Weights of a small contrastive image-text model: 8500 steps.
Rows from block 2 of the image encoder, named by matrix and row number. Each number is 128 + 24 x the weight over its row's rms, rounded and kept within 0 to 255. All counts start at 0. After the name is the row's rms in percent of the matrix's.
# fc2: token-mixing MLP down (encoder.blocks.2.mixer.f.fc2.weight, 64x96), inputs 0-95
fc2.30 105 [140 139 130 110 136 129 106  92 158  55 136 162 161 123 138  93 126 144 127 119 101  68 132  99 121  85 135 113 107 108 108 126 151 111 163 116 123 100 141 106 115 138 135 113 189 105 132 141 111 162 104 144 103 128 142  97  96 126 149 172  95 161 128 148 153 146 110 105 106 121 151 108 127 108 139 160 107 142 168 133 100 111 141  79 115 147 135 159  89 120 103 142 107 143 126 127]
fc2.31 095 [125 115  94 120 152  99 126  90 137 122 134 104 126 148 115 155 111 105 127  78 128 111 123 157 132  94 135 167 132 112 136 122 138 106 161 113 159 148 128 117 119 189 101 117  96 157 170 156  82  84 129 132 184 138 112  90 149 145 144 110 127  74 120 148 142 126 110 153  86 114 161 104 158 159 138 127 150 118 142 105 160 130 119 150 125 159 117  97 158 129 138 155 110 153 143 153]
fc2.32 109 [112 167 126 153 120 133 133 113 103 141  85 129 122 145 149 135 122 154  80 119 115 169 118 129 171  81 119 130 136 159 144 137 134 123 203 160 153 146  89 153 102 129  85 157 126 147 108 140 116 110 117 105 192 141 136  85 161  99  98 127 162 120 120 101 143 104 134 133 118 141 156 125 168 138 119 128 159 115 135 114 166 115 139 131 108 128 123 164 165 147 128 109 151  94 133 131]
fc2.33 097 [110 142 126 130 144 124 102 143 190 146 132 108 198 171 128 133 133  89 181 163 107 114 136 180 108 118 105 156 104 117 106 132 123  95 200 161 132 105 113 123 143 168 133 147 118 141 140 138 117  97  99 137 152 115 153 122 147 116 146 137 145 115 124 119 111 133  96 136 139 131 154 136 132 118 143 137 138  98 151 142 181 124 116 126 101 103  95 155  89 155 103 130 138 116 116 156]
fc2.34 091 [125 159 116 149 115 118 161 138  97 115 153 120 134 124 122 138 112 128 129 103 136 140 107 117 122 107 163 108 121 128  86 105 125 113 133 100  92  99 163 114 119 150 114 161 126 153 115 147 144 159 151 156 139 189 110 130 113 128 110 172 131 172 115 149 153 142 100 105 124 152  95 152 179 143 115 114 111 120 130  79 114 189  50 108 160 142 121 109 154 117 127 131 107 112 121 162]
fc2.35 103 [157 136 128 165 144 106 137 179 111 125 130 133 129 129 106 154 138 121 122 128 132 151 112 137 104  73 148 171 118 122  87 134 117 144 142 128 107 146  93 156 112 118 164 138 135  95 120 114 129 122  81 162 139 140 100  89 104  96 182  95 153 114 127 125  92 150  81 143 109 125 175 137 131 162 171 104 105 139 170 122 152  84 124 120 110 122 127 112 183 131 108 153 119 146 128 122]
fc2.36 097 [ 81 156 151 155 126 110 141 114 154 111 176 180 156 105 102 146 110 178 141 124 134 141 119 150 167  70  66 133 126 145 147 137 113 108 144 128 176 142 144 120 148 132 126 134 143 140 162 159 145 169 147 113 111 108 124 120 118 150 104 120 117 163 128 131 147 162 142 135 137 113 123 117 172 140 141 152 128 150 126 119  83 166  95 121 134 143 130 123 109 152 171  97 166 111 126 138]
fc2.37 086 [142  94 121 102 109 131 126 146  95 148 104 123 153 162 126 134 114 164 125 131 153  93 167 122 130 121  99 137 131 143 132 164 140 118 125 138 165 142 105 164 138 146 135 145 108 124 147 147  96 128 126 155 141 139 113 170 142 138 136  62 113 179 137 143 134  95 124 123 168 113 157  87 115 115 166 150 171 161 128 169 134 152 132 150 124 135 173 196 152 152 108 124 125 158 113 156]
fc2.38 092 [127 124 132 180  90 165  99 118 142 132 132 164  77 107 153  92 145 138 121 149 132 143  96  86 137 120 111 110 141 132 173 132 125 160 112 155 133 153  81 133  89 115 149 122  87 118 147 141 159 153 106 135 151 147 108 150 117 127  67 141 139 156  99 105 101  85 154 125 159 147  82 141  99 170 145 116 140 116 147 110 104 156 138 135 142 176 139 124 143 125 125 144 142 115 142 129]
fc2.39 092 [138 132 100 119 100 130 128 174 135 154 135 118 135 143 131 124 157 145 101 135  74 131 116 117  87 120  95 121  67 113 143  85  86 117 120 100 103 143 146 118 147 164 171 189 117 120 133 145 146 138 184 147 124 159 137 134 114  93 142 172 100 136 156 113 155 135 111 156 182 135  79 105 152 146 161 141 134 110 145 127 104 128 107 132 138 131 134 155 103 126 115 126 111 125 154 125]
fc2.40 094 [106  90 116 131 162 123 150 138 121 139 143  74 133 110 114 102 143 158 133 107 116  97  91 137 130 150 143 135 125 102 118 150 143 154 123  65  95 162 146 185 130 137 145 153 134 131 118 159 121 116 132 118 131 174 155  97 140 102 119 126 128 160  87 114 128 112 122 141 113 113 145 110 130 168  84  95 131 166 147 161  87 130 115  91 126 120 128 105  70  95  86 141 149 119 144 133]
fc2.41 097 [141 108 112 135 166 152 129 117 100  76 168 131 138 113 144 112 116 130 116 115 112 137 140 138 147 150  90 119  93 108 118 136 133 161 125 101 122 109 108 117 160 140 136 132 123 124 143 140 140 181 138 103 102 149 114 115  96 160 147 134 122 154 136 140 145 140 168 134 109 176  93 135 154  98 161 151  94 173 134 133 124 164 137 107 136 149 134  78 103 111 155 147  62 126 165 183]
fc2.42 099 [120 138 169 156  79 127 124 112 129 146 113 108 101 149 109 119 152 113 151 150 113 113 158 125  91 159 118  89 143 106 134  92 148 126 119  92 101 106 137 116 110 139  99 134  97  92 116 101 121 162  80 117  84  98 137 139 135 115  96  80 127 142 121 100 109 173 116 158 153 111 150 127 127 141  97  95 129 107  85 169  90 140 176 151 111 121 118 107 158 120 128 116 150 160 128 151]
fc2.43 092 [116 118 121 121 108 138 169 111 135  99 106  88 112 128 164 153 126 151 137 112 166 120 106 173 132 106 167 133 144 177 125 146 144 128 110 165 109 156 146 164 161 136 132 146 182 125 170 146 151 125 116 107 109 109 155 145 148 160 129 115 102 124 143 132 103 155 147 119 106 157 123  89 108  93 134 114 162 157 104 130 120 145 143 166 108 140 113 128  59 131 128 166 141  79 131 115]
fc2.44 083 [146 138 129  71 126 114 106 152 104 138 132 159 137 149 128 126 155  93 151 137 170 172  89  95 113 165 124  78 115 141 150 148 127 106 152 107  98 116 109 110 119 138 149 152 145 114  96  98 158  71 172 163 141 124 158 122 100 118  98 161 164 142 148 123 140 116 130 140 133 123 136 104 111 159 106 118 103 129 168 119  81 118  95 125 104 130 129 118 101 135 103 157  99 148  99 148]
fc2.45 091 [ 81  84 112 112 151 105 173 132 105 117 145 120 124  95 129 147 146  91 163 133 150 129 156 119 107 114 105 141 121 170 106 140  92 153  95 152 110 128  97 118 116 106 142 126 127 145 121 128 119 134 102 146 119 151 152 132 109  84 155 128 128 124 116  88 107 162 123  99  85 117 127 176  98 153 124 114  92 125 129  89 136 127 143  80 200 107 110 148 146 115 112 104 128 101  96 109]
fc2.46 103 [147 149 129 129 130 124 179 131  97 140 129 140 176 149 144 111 111 159 165 129 122 140 135  80 141 168 132 108 112 116 121 131 145 121 124 113 109 144 171 111 154 138 143 128 109 156 197 119 108 157 175 119 118 132  96 182 149 107 144 113 135 164 146 133 114 151 140 103 130 119 157 152 150 149 109 139 124  82  98 124 123  96  98 126  97 132 173 143 150 145 169 154 112  83 131 107]
fc2.47 083 [139 165 150 142  81 169 115  75 117 140 124 140 119 123 145 112  98 119 150 147 117 133 109 153 121 126 113 107 126 181 133 131 140  81  83 112 131 107  77  81 124 104 158 150 120 110 160 124 117 132 121 138 138 149 113 143 110 133 163 145 140 131 168 115 123 134 132 106 142 140 119  75 144 103 135 129 112 151 165 134 146  68 158 125  94 173 129 161 140 144 151  92 145  92 103 131]
fc2.48 105 [ 95 123 138 137 120 150  83 139 122  65 105 114 131  97 126 127 131  80 137  85 144 153 138  91 137 154 115 139 156 184 164  80 138 142 149 115 123 140 110 122 164 112 130 131 123  83  96 173  86 120 117 124 142 118 124  99 126 100 147 119 131 117 146 161 128 105 141 175 104 140 112 128 138 150 119 136 134 151 132 121  88 161  77 119 147 109 127 115 154 116 152 179 145 129 109 113]
fc2.49 097 [131 118 151 113  94  71 149 126 156 109 174 120  97 120 138 111 143 134 146 145  87 131  46 158  80 103 146 118 149 131 122 158 179 123 122 140 175 119 102 129 109 149 122 133 131 150 148 130 102 107  97 144  73 125 161 149 123 132 144 139 177 133 116 118 119 146 131 166 124 149 116 121 108 141 113  84 118 113 117 123 144 118 116 157 146 105  99 130 120  96 140  91 124 105 112 113]
fc2.50 097 [115 121 123 110 107 144 191 155 150 143 142 130 119 103 147 126  94 138 109 106 172 109 151 103 126 121 131 102 114 147 150 132  67 108 162 190 144 137  98 169 135 119 146 152 112  84 143 175 121 134 141 104 150 122 149 148 124 164 121 136 164 106 118 136 157 119 146 142 111 145 115 102 106 138 152  91 140 146 161 119 132 136 118 132 157  84 127 146 162 102 119 173 130  92 127  96]
fc2.51 089 [134 167 130  71 134 135 128 131 149 163 128 165 140 178 147 133 167  94 105 124  90  96 147 117 128 116  88 141 124 149  91 137 122  89 120 114 134 183 111 119  76 139 144 128  97 135  87 109 138  82 173 148 107 136 128  91 136 128 118 124 114 121 127 106 137 129 124 158 148  88 113 107  96 107 151 128 111 126  81 105 103 130 123 135 163 148 127  95 119 112 125  89 123 143  94 128]
fc2.52 082 [115 113 100 119 126 137 145 165 113 115 176 110 158 103 124 148 112 171 108 159 148 119 148 147 100 158 118 101 126 125 133 138  96 133 134 119 111 125 131 162 113 111 112 140 134  63 183 144 128 138 128  85 132 117 115 118  83 102 165 133  74 139 138 141  70 118  90  95 117 156 132 182 124 108 103 120 132 144  67 125 134 138 137 105 129 156 139 147 155 136 143 139 145 120 146 109]
fc2.53 094 [140 157 139 150 123  66 118  98 130  99 111 122 141 134  75 153 150 141 121 137 135 115 138 144 140 138 135 131 120 102 141  89 103 129 116 118 133 134 156 155 136 130 114 147 123 120 107 127 148 110  76 143  97 111 145 160 113 141 131 148 119 183 165  95 117 102 139 118 112 160 117 130 177 123  92 171 171 101 114 115 114 133 139 125 130 193 141  90 163 152 157  94 171 154 111 119]
fc2.54 107 [100 108 170 163 110 203 124 128 138 122 158 141 153 146 154 114 123 104 158  99 119 116 116 131 142 132 141 121 107 142  84 110 117  84 151 122 141 124 128 123 138 112 125 172 169  85 120 112 116 138 148 112 163 125 175 124  97 123 102  91 136 124 151 125 153 128 123 121 145 124 165 126 140 121 167 124 146 150 164 151 103 173 150 146 107 149 127 156  85 141 109 146 156  73 104 135]
fc2.55 121 [130 109 133 138 155 115 146 122 148 149 123 136 129 144 165 161 118 180 141 160 139 120 153 153 119 117 111 137 142  85 143 134 137 120 164 121 120 167 123 128 107 134 146  89 121 176 146  97 146 145 111 191 130 132 175 166 115 147 126 106  87 177 123 120 153 166 117 118 115 133 175 142 138 124 145 110 109 127 122 151 169  86 167 121 147 105 113 151 139 133 138 156 118 172 178 129]
fc2.56 088 [170 156 102  97  83 140 112 153 111 140 108 106 143 186 110 135 122 162 109 146 147 113 141 123 106 117 132 146 133 161 127 145  89 145 123 127 126 134 133 109 152 114 170 114 112 179 138 128 156 126 102 122 108 116  71 100 107 135 142 173 151 103  85  83 103 121 130 124 113 118 128 157 184 149 149 102 161 140 121 119 144 156 139 134  97 173 139 139 130 134 136 158 168 107 155 126]
fc2.57 076 [ 80 108 148 182 105 128 134 162 153 126 137 153 153 133 164 193  78  90 170 169 106 145 125 117 134 131 137 119 118 104 145 112 125  92 101 148 110 103 143 109 149 153 119 116 104 125 145 115 138 108 106 123 147 150 126 119 140 151 171 128 155 146 155 170 113 155 130  97 140 110 111 127 122 104 164 158 129 102 151 156 142 110 103 170 101 135 143 105 153 170  92 121 147 119 131 140]
fc2.58 114 [118 140 121 164 177 134  99 134 135 141 155  92 160 134 112 174 188 114 119 154 136 124 155 152 166 126 116 125  90 163 135 122 126 124 136 128 153 161 146 158 164 125 107 125 179 118 138 135 109  90 112 150  95 150 112 153 127 171 118 134 103 133 154  98  92 108 130  89 159 153 120 134 155 134  98 139 112 139 134  94 114 142 156 136 133 172 122 169  79 109 114 134 134 155 144 147]
fc2.59 086 [120 100  85 136 127 148 155 134 116 138  85 128 112 184  82 137 167 150 103 138 162 122 117 167 125 138 163 136 126 109 129 117 108 152 154 127 134  92 131 134 116  86 125 120 147 108 109  96 111 124 168 102 146 107 136 109 109 109  74 159 116 120  77 177 156 151 131 131 130 143 110 130 108 177 154 125 132 143 119 147 108 136 109 128 110  92 106 158 102 122 127 180 126 144  98 160]
fc2.60 087 [145 115 161  93  90 166 115 116 124  98 109 156  79 103 181 141 128 156 158 167  95 147 136  94 125  80 151 138 188 166 103  94 131 101 105 160 144 152 146 154 166 136 175 121 113 134 116 130 129 152 114 131 155 108 185 120 129 163 138 112 120  99  98 119 110 139 150 125 122 124 143 134 134 126 151 120 120  96 143 112 129 133 114 143 151 123 119  97 128 161 115 134 142 137  93 111]
fc2.61 113 [ 92 148 136 156 113 130 172 159 130 137 124 112 126  99 100 118 132 130 148 112 114 139 135 129 145 104  90 171 129  96 111 132 111 124 167 144 109 117  97 124 132 110 160 120 133 101 120  75 140 142 109 154 177  97 150  92 159 103 113  97 157 125  65 140 142 183 134 152 136 117 113 125  94 137 154 108 143 108 135 152 104 122 101  96 153 118 131 110  92  96 114 152 158 175 111 105]
fc2.62 085 [179 114 128  95 134  89 138 139 179 110 126 145 118 126 159  94 143 124 128  80 114 125 108 171  98 122 127 133 115 171 128 149 122 183 160 134 144 124  95 121 129 101 100 162 150 116 100 130 111 159 128 110 136 145  93 155 113  88 150 143  98 142 144 134 130  96 116 176 138 109 159 119 111 124 144 157 130 116 155 125 126 163 170 124 119 148 144 133  83  91 148 162 161 117 160 117]
fc2.63 087 [ 83 134 138  82 128 128  94 121 108 172 171 136 117 115 133 112 138  65 155 103 135 159 183 101 119 135 154 129 116 176 118 145 124 108 176 122 144 117 106 135 113  85 122 130 124 109 104 121 158 134 174 134 162 140 151 114 170 128 131 118 112  86 107 127 136 121 102 107 161 124 100 124  88 131 138 111 157 123 153 126 100 133 105 157 158 132 145 114 126 145 100 114  93 138  95 162]