{"dataset": "regions of photos with short descriptions (Visual Genome)", "encoder_parallel_block": false, "text_encoder_qk_norm": true, "text_encoder_dropout": 0.1, "optimizer": "soap", "adamw_lr_other_params": 0.0022, "weight_decay": 0.4}
Rows from block 9 of the text encoder, named by matrix and row number. Rows with one number belong to one neuron. Each number is 500 + 50 x the weight over its row's rms, rounded and kept within 0 to 999. All counts start at 0. Numbers have three digits each. After the name is the row's rms in percent of the matrix's.
# fc1: MLP up (text_encoder.blocks.9.mlp.fc1.weight, 768x128), inputs 0-63
# fc2: MLP down (text_encoder.blocks.9.mlp.fc2.weight, 128x768, transposed), outputs 0-63
fc1.376 112:567563396510524515466531423477536462454452526604596631464437577464447440451497485527414443549478449499443536418489409447568464585566420490605447431502465456570531443563501510473549524507568477
fc1.377 081:478488559494486508531471548565461535494507434556545486529451551498495466433535505512463424487500475584545439490496558536465557530536533548533447578480600445535440424519477492532434498575477388
fc1.378 138:505534454477457461451590428546569509468490501567495590544513504549480473466471514536562585526501484457569489449573435641433526557550487498447516416506413482579552405514525436453534484519517421
fc1.379 092:516523582408540535468532490545508537440421563633496547441562513464385444499463552451455510469492486478388495589448433495490562545494377560419507456410542489572415468537474546598463536454529483
fc1.380 128:503478479576430545569503491525505533386487515477478547391409451609488517554411574537497472374460545515509565592483512481488537527502495528496542481487448454488469448513531553516457517440537437
fc1.381 100:470442462407634477481530531462551540567526382590519518523501440563569471523477536570575463507523504463464517506583497547443506464592462346510480447513542512477500413539483498514630538559485463
fc1.382 098:535543450502451514436530515561494443519519491501483475442453592472424490463465487488546541526484428474539479512434530345467469485423555470478552465569512529587440484601466483504438521494502416
fc1.383 100:441569535327463571507479467537478523488480550545578569559496489494580531396463361530530531561404517521449467523502545557589542462473515519526495528561490507463568520478633431503515389420484461
fc1.384 086:448473436528508542497530546481438555473459560598471508390518487491550434546454616592515399508374493436549523450626610502489456481517498486427511528476537484595469467508525515568456501436467508
fc1.385 107:530432492487547559487531528513579392433535518465588529593521520446603552522539424488553493442504487481558592528534508427559533468513480532550562494453379553502546470488457488573464494476488472
fc1.386 094:527623483584483560441440528523490490456529514392525484456549557515542484558475468602554555447536506450479518439474559522534536504527436423416501524440562651477493519507447493508413579441499542
fc1.387 103:446460430437530490445578481532557527498485507480415510438577505547477490452488548584529541452537444570436531501481407444488557392413371438492532445486404544474493487603474505472529529473564519
fc1.388 119:454496568600500504580522527501525443385465502550454440418471570414520484490594440393581398409495570492561518539472562432447559510495463491560572444568413463540480547488394486541523550467556483
fc1.389 106:451465478514520455471514484492518475412539487550454532559483517373502521500620573456564474537438530507480461614484546497451621540479404477444431529496499465524524455538544531466471486592529422
fc1.393 109:450456528507525423474559493573440485463521424531467505540451483414496498597451394534518649557492514561509532478496412528551464556571506519499523560521588503522534523490493451575470444474463465
fc1.394 096:486445514459432602499503565575454512542504524509475465517484449402464539489432547509440513546506489530500502485560541604528486472444538523470527480504510494572551507570393543433336545478423503
fc1.395 107:514423535413519506525503536560536627559540602534483515473568465548453449458470512435509507429527423553409411576423540510360497528520425454489573496512470417520476495397446513502459533523508483
fc1.396 082:439452562470452489565454533481437500513484496586462501465556537573506453348453498469520567531494508403532476537471508404513534525463540448484586550485511493540642515469524494423531471576422497
fc1.397 119:564479462411595478538448493512568455495499485570456587495441543402467427538454448522483592469406499509514475486448502493515571522554577449403532611521544472483502592488452498523531504489548494
fc1.398 084:434513437479537562496524470478462520591503476528550561525526511503504488502444599484506482417523464468468481451618480509513456494423464526532438523487489488513586529425482481468468576398544470
fc1.400 097:519496449517435476542540422595555631362455537489386530501564435478512523479473491424472533477441457505400479484479516478554456471414427449514472536515454390484493518470466540492400570513437529
fc1.401 111:451493476573586512448400538499394507415492429509496503528464495533430432562393580562478425520519510475529474443527442480525541543553489502461614528491428419511543568465470500515517425533402441
fc1.402 124:463459567502536489555415541501498548494438464562486465492570536446407511455622514510379493502505543525503570485586466424463527469509528533598520449460468520457550446610478546377584573425453480
fc1.403 155:474456471521609509462502516555460508462500481455447573466469451442488486459484468550459532496467561532508441442573513575439523525522544454479583498464582558564432471435584434493395546547555431
fc1.404 088:468544498550572537528543511443532492538513542471395506470496511540578507519476515465469493538415579498497471444538510481481508539516541522547414445488546476529492516416483550464517509463505499
fc1.405 106:465490565447478561500616477536542439499562465572618548545475456530536577552461575493478512472459452530536514510511459531443592447458565473577462453459491520515485549454547533600477480430509518
fc1.406 082:475549396543454498584546503610485460518509577548489519443531426498466479572595485530509408504395440498442467496511501503493550499510451446431461545550529575438441422433429549512540520471555445
fc1.407 089:527446562500517460475514468552584560605472526483433549581540414383541534535484568528613573491539517573451477502425501415509519429463463508464529490537416487514527517481446506450408551564454432
fc1.408 061:473559546467447474616518494479463554512409569533487520571470435518582425489599475354512501513555456523581441495464489543589582448461502553477583522402518449516593524505489599468395542423453535
fc1.409 121:478468536493496533623518517544526498533539503567478543511444409449467475546361543550447494382582537485479457521514609470450501489452465566416553531596576564539559531563451472474565523457483556
fc1.410 063:477483572452564445486489469551564510509446611490480530460473517488513454519506620475478545472449540470491444609495466495484533514545551496630518478487478436491544634534425442488458548450512496
fc1.411 122:390525517523496579482501528561504564599421557509538513450457501447385462604578531516471543598429538549487533467518491501443527456527527535515576465517457520503438486546516569606504509578433465
fc1.412 104:449427527491530529545497624504482557521493594493459410528462503457494528597631466551437504463393503492475555538533524559531558445407600480452535508542399441430454566534379521550494503520503450
fc1.413 097:487529468487438512407461448483481451464460485436535577540546497428463476533437461494596463448482459584566480525503452429413526473531423455474549438383422435497534450519499529436635482526558543
fc1.414 102:546467505495546580440545406530537547473416511515434540504490515588506405535584541462488511574438519532545546467479481520522512487513492436540520480517507454517466423485541431568457492488527541
fc1.415 089:485460461478497513512521516492360472462610524519504539480513455420476454552509556459547469510402417588459521522509401571577450351517535498450497507488514514579522470510452575583468424530522466
fc1.416 116:405552501569568566456529462462516581488492605581431520611552442539558464551464477454569490472426468430480468459512398445544524468482504485428510493555432443507520474502571485523490488538496577
fc1.417 095:459485505447514552508441522478490548423497516607383471489476568505484457487476410525444466497528421516489524449526503541444503545464473499510437466470535586514508446502557548483453480509513490
fc1.418 086:404598558551575551508516507473478495452550421553491488434525503524465465583475456534549532485500464546503451430465468514580532544503421510496545482569443522455434382468502453505503516489374447
fc1.419 125:501498504475483568542496479457590515554480423515570431409493574403547568508457460493528524496527527508603417466471489588504501545481470475496479450550485472549494475544561516528500533515556489
fc1.420 105:455482470471473583590569464435502419488509508492541542504547510533608473564511523492508462403519542567487500430573565568558445522385477516566540466587511445454570526438456469470493482458556446
fc1.421 107:484489595465477532587487500589429647562547430491447497518483459513524557524518458547399579428445469462475545533535467484504473543581472440431443521560571529507485527475507555499551495543499561
fc1.422 116:522530506520466398428406516465430508536445506499416564463523506482491499427445469460431453490547533558525505478440521474490514443536592431483430504498504476573502514471459461507493592473541474
fc1.424 109:496527421517524486487496532512533583552460525547568542539520480479474467553518496461538539554501548450503577508477541462469457463554495448526514540505523515467522408489486538557438515407492472
fc1.425 086:459503529524490439516478555497564552485615485417475482435548512515444464507424419440492493466476424516607427527459564520499545491506431474529537497462438521509555581446469512451441496436528466
fc1.426 117:491440478454495631505492473556476489467629503498485492389458446472397487431495588538473509456534440480522592545503539585467604428597547499535491529475529514425522578527427483539521573436456524
fc2.376 097:461538496439568508487491440514512475514463478476385437491604446572552514488495577480503546445476547498576519535413575477424487499561536491459518595553469433498482490542529455587501450401455560
fc2.377 088:497553479498495372427477519475430427545515530452520573511455550512481609420600526471462439568482453464537530455476524451547529475495433579502547532562453518474542458464583476470481604459417533
fc2.378 130:421528546535529420403475559530471503527368543430567589401530537429475531454547567537523434423602518470485517506475571453504418507477573464556537527521497593441568549454448449459551500550473581
fc2.379 091:446492456487534551522494532441446474470552463334538537509512464501472498469475501532555426489460514410560484458549476501514398487455511507499467479547561457464511492454487469484537577497463530
fc2.380 119:491473468495514474492489530516468464471558454472588372526519546445476392520463489511519366593458482458491476443536513571454472501492470459466589384475455535501514522474550450518516523541483473
fc2.381 106:679531552595386525563540504549462441390509483577511582500451527544566484436551476486455493538494552530466464486536506605532485510420575560507517498507495522475521528502448523456498457476531544
fc2.382 095:425548529469486494471501471544512519539526519513504586626511542516464433527541565547440473501489468496381429501471454546442560516522466504420525472456522508537476454442508488458599566512465513
fc2.383 098:518457505589544511469406472481427465531525533513509479436504469546451501497531531439551456438529517527505558457536598472429467423554466547536485525454541515557577558586418476572467578545500475
fc2.384 101:437561499488513459471440508499504445515487517413584515578478428429471466487483518449596509496549570489536479439418531513465506490555508525487548467426468477445490585445544517504497501412465388
fc2.385 097:494443518532473448468444472573556552504445554482417432505509483533427416470522527490461476528574509556529528491513479503459478507398531471534558356483461548527570576504485569439468550500479410
fc2.386 092:504502468443447433518539473502558483489464448490494533535522382519524487435486593479553367560534497452462405583522516419489488504430468537564460478615420450477533426505522423522560468591445521
fc2.387 117:507508441491450539380429487513474473496489574549496483530517426456487544591581470455560504553469412540460396520495511592541513502452503509496506549492515421507406613512507453539413448528508507
fc2.388 106:538502447562462604501497436500479541564459499548460431524467410561428422481461541495450574529532480535448509546432448538520470528491531522410628581494538454505466397560453483488553556396566532
fc2.389 090:532483481453495560531518624551447498568426434476472503502535401529482527496408389606470502430476539443460539431438461469617449492538601479484483503533454540531508578445464449500512475352470577
fc2.393 102:491445495415495473493519481489561488491452467436540519411383528526391541633492508548447484516504552531513429508426549552509505490543474502468513541474576496469503556454549468492564467573429583
fc2.394 095:568536487446473514531534408440582467502589440517519598484545430428498537531504416487508486526463470465451587482445492416476538457477502507519496513567488516502407440470496459502555450526553444
fc2.395 101:475507554516539467464438525456457468533466380457541540448436438572494428512541456586544481529501535494546452533537384551490499431526435521439597476510544530553491446567542441460494529394479454
fc2.396 090:579457512485415522454509527509546575515535579509467603469411511595493506531485539521481495475467522443500402487528532476432400525509531562436449467458585504451488502479523512483487518498531456
fc2.397 110:447504594548483511460566472594505465484365555467505538519458459611500483480399513481553481482470559473449468491513523512607550421482439524517440543479388442569517544517516546448431558436489519
fc2.398 097:498526449553439489425469459552511519489608439466438597511500430472471454477496463460519495587550538538488468471448404490658508521574557535516432484479539524408517556515524454441492445544512465
fc2.400 104:541496537488471543499523438462447326513544462467519553512458547532449434482552563519526485490472436561541518582467555417529551549526540474448429528487485459474479471468538549478520559462542485
fc2.401 110:505485499422412449494575496471438518501488409565493554478535507403498473391513476499620457534529617538572511465505608513499457470409488511566468532540583505569442456566472462532519460508584517
fc2.402 122:500497592488519534481481460547470489536432537476498632456521548497485464498441505477471528468444450582599453459485558497510591439481426562558581608580448460513455510538458532430473467485512485
fc2.403 137:372503544482425512552517486472407516567412398477505473542637475491554524541490442551488517483428553547537456449574557535494495467604458498417494533489415460444431546480465501531508508437506512
fc2.404 090:505436467577503494463507582456570459502562515436510520442477518399466514570521448479493503488516449489482490566540536443522531477535487490445566517473494569434457485511535538569484521457565356
fc2.405 111:419505495474515494463387607497537489574449560442470505510406550594421508528564490519541501489515518614517563570497427436484417497547568460468371559470508527495501496548513569482525512457472454
fc2.406 100:511409486460541525472501480415463563463476543449430504526512500554577480455555551527494558570478465554573552514504558462449558541543555596521492386450445465517438595558528486540471428454456507
fc2.407 095:594552370540502509477487481507436509464503545503519415488490581526573519443548539524459551488474520518465614540607510502438470463571568540444479482419473516494448460489560466514466461508423542
fc2.408 071:519400501548525567423523532506458509530565497448413498429569572430470531502495516565542523523610545549437558567504553409425422541570463492473527480488443511469501495385563459543574468493470480
fc2.409 125:478487407493640556540479548563577483455507428387531444599400537584540545532490519490603511494497498413485450471522453499489525546412453373452492450542497459572503446489537530539416549536422564
fc2.410 074:536532441510517528525548496390457617458600454550496455424541606484560553461443524454421416506616507562493547503526517531516460471482418514508502575432543488520483519500496506457516520511512502
fc2.411 106:479473582464527510525493450482522440542427487529619505527516472634545469537488518528450515462522490502574525484474527458497421493477451467495616534532494507534513611429491576553487495422477495
fc2.412 107:467416440529484460532539587576473483465539526508500466419500501579473510469480520447491527522505524552455504472489459564572408480539510483536532492481581551428538473401496392484480511518402472
fc2.413 108:485494410505504478510520500462475555494566499469447470549451540546473496518506455445502570534444461511497430490505555595564569529525488382488548419547505506594469499329457540542476561593512476
fc2.414 092:544610422480560442510515498445618537499588420416423447608488441481504553467397472566617511485480486430447465552530431486525507569493572515490454436548508538550502438540503526512559523448505547
fc2.415 101:518497514439476538465502557436586507436477550446486486533508541566409561508556540502426483501533506426471487445554584484373588503447571504576525531574498474498554592456549513500508447571393556
fc2.416 114:511471525552476493565555507487432501457546454528464580434486573518516591452441493461479542456571355443485528546483571523488501480511557523458510502586529492560521519630495561477529489512506597
fc2.417 082:555467480506548415513582488464553496535484504467527483580451469517549526616460583421546446485496399396489471556555454523477437512475567426473518495524482535534522590521474465522476518449502480
fc2.418 090:559538472462480479479476552466507522544454555531447489524465483474389599403537464503487483517428531541572539516493453505464557541639447545425528498567486396497511485589527534495465347452545478
fc2.419 126:439486495500540540474513452532392441455483460443510489517590426548457462521473365463483485523518477494406518535452489489524512509587480601566480490407544582520544455514527464459558447462513441
fc2.420 097:461490569484568431353465534522506580535512493486507611534523504446470551389520540431476548497496560533469482577567461441496515462482496541431520450511428648436500446460512557539536499517448393
fc2.421 118:563432460486459438503491561581530556539569478504466531436536430473539506548588453528504473466491522515500478394466451542559500504445539527394516466464503548426444566489501541504462609569564504
fc2.422 113:457468512591601497440506541471525477538474504496491501454488609469506505391381469477553466510525441620531553500559509529385494474430511556557469499534496519470465491446529462569459436534516456
fc2.424 111:503371541429474436571578432445493473391502548572446506476475445497477545461518555455429474493521545543493447549459562608547512541504528487544501413512461537527502565492480421441504435496524535
fc2.425 084:554518496434472543518503472508452541495425525572463522471509476486518574513518581512542468469552616489424550463555431455493476517522523520474512538548521525494458370528511502540498445527547503
fc2.426 117:464534530485495522521460552481501522510623473525601432524486517541560509479437479502550456548600519508548543497446488430583470504563495507442436476625458446486582557444539496438515499511428490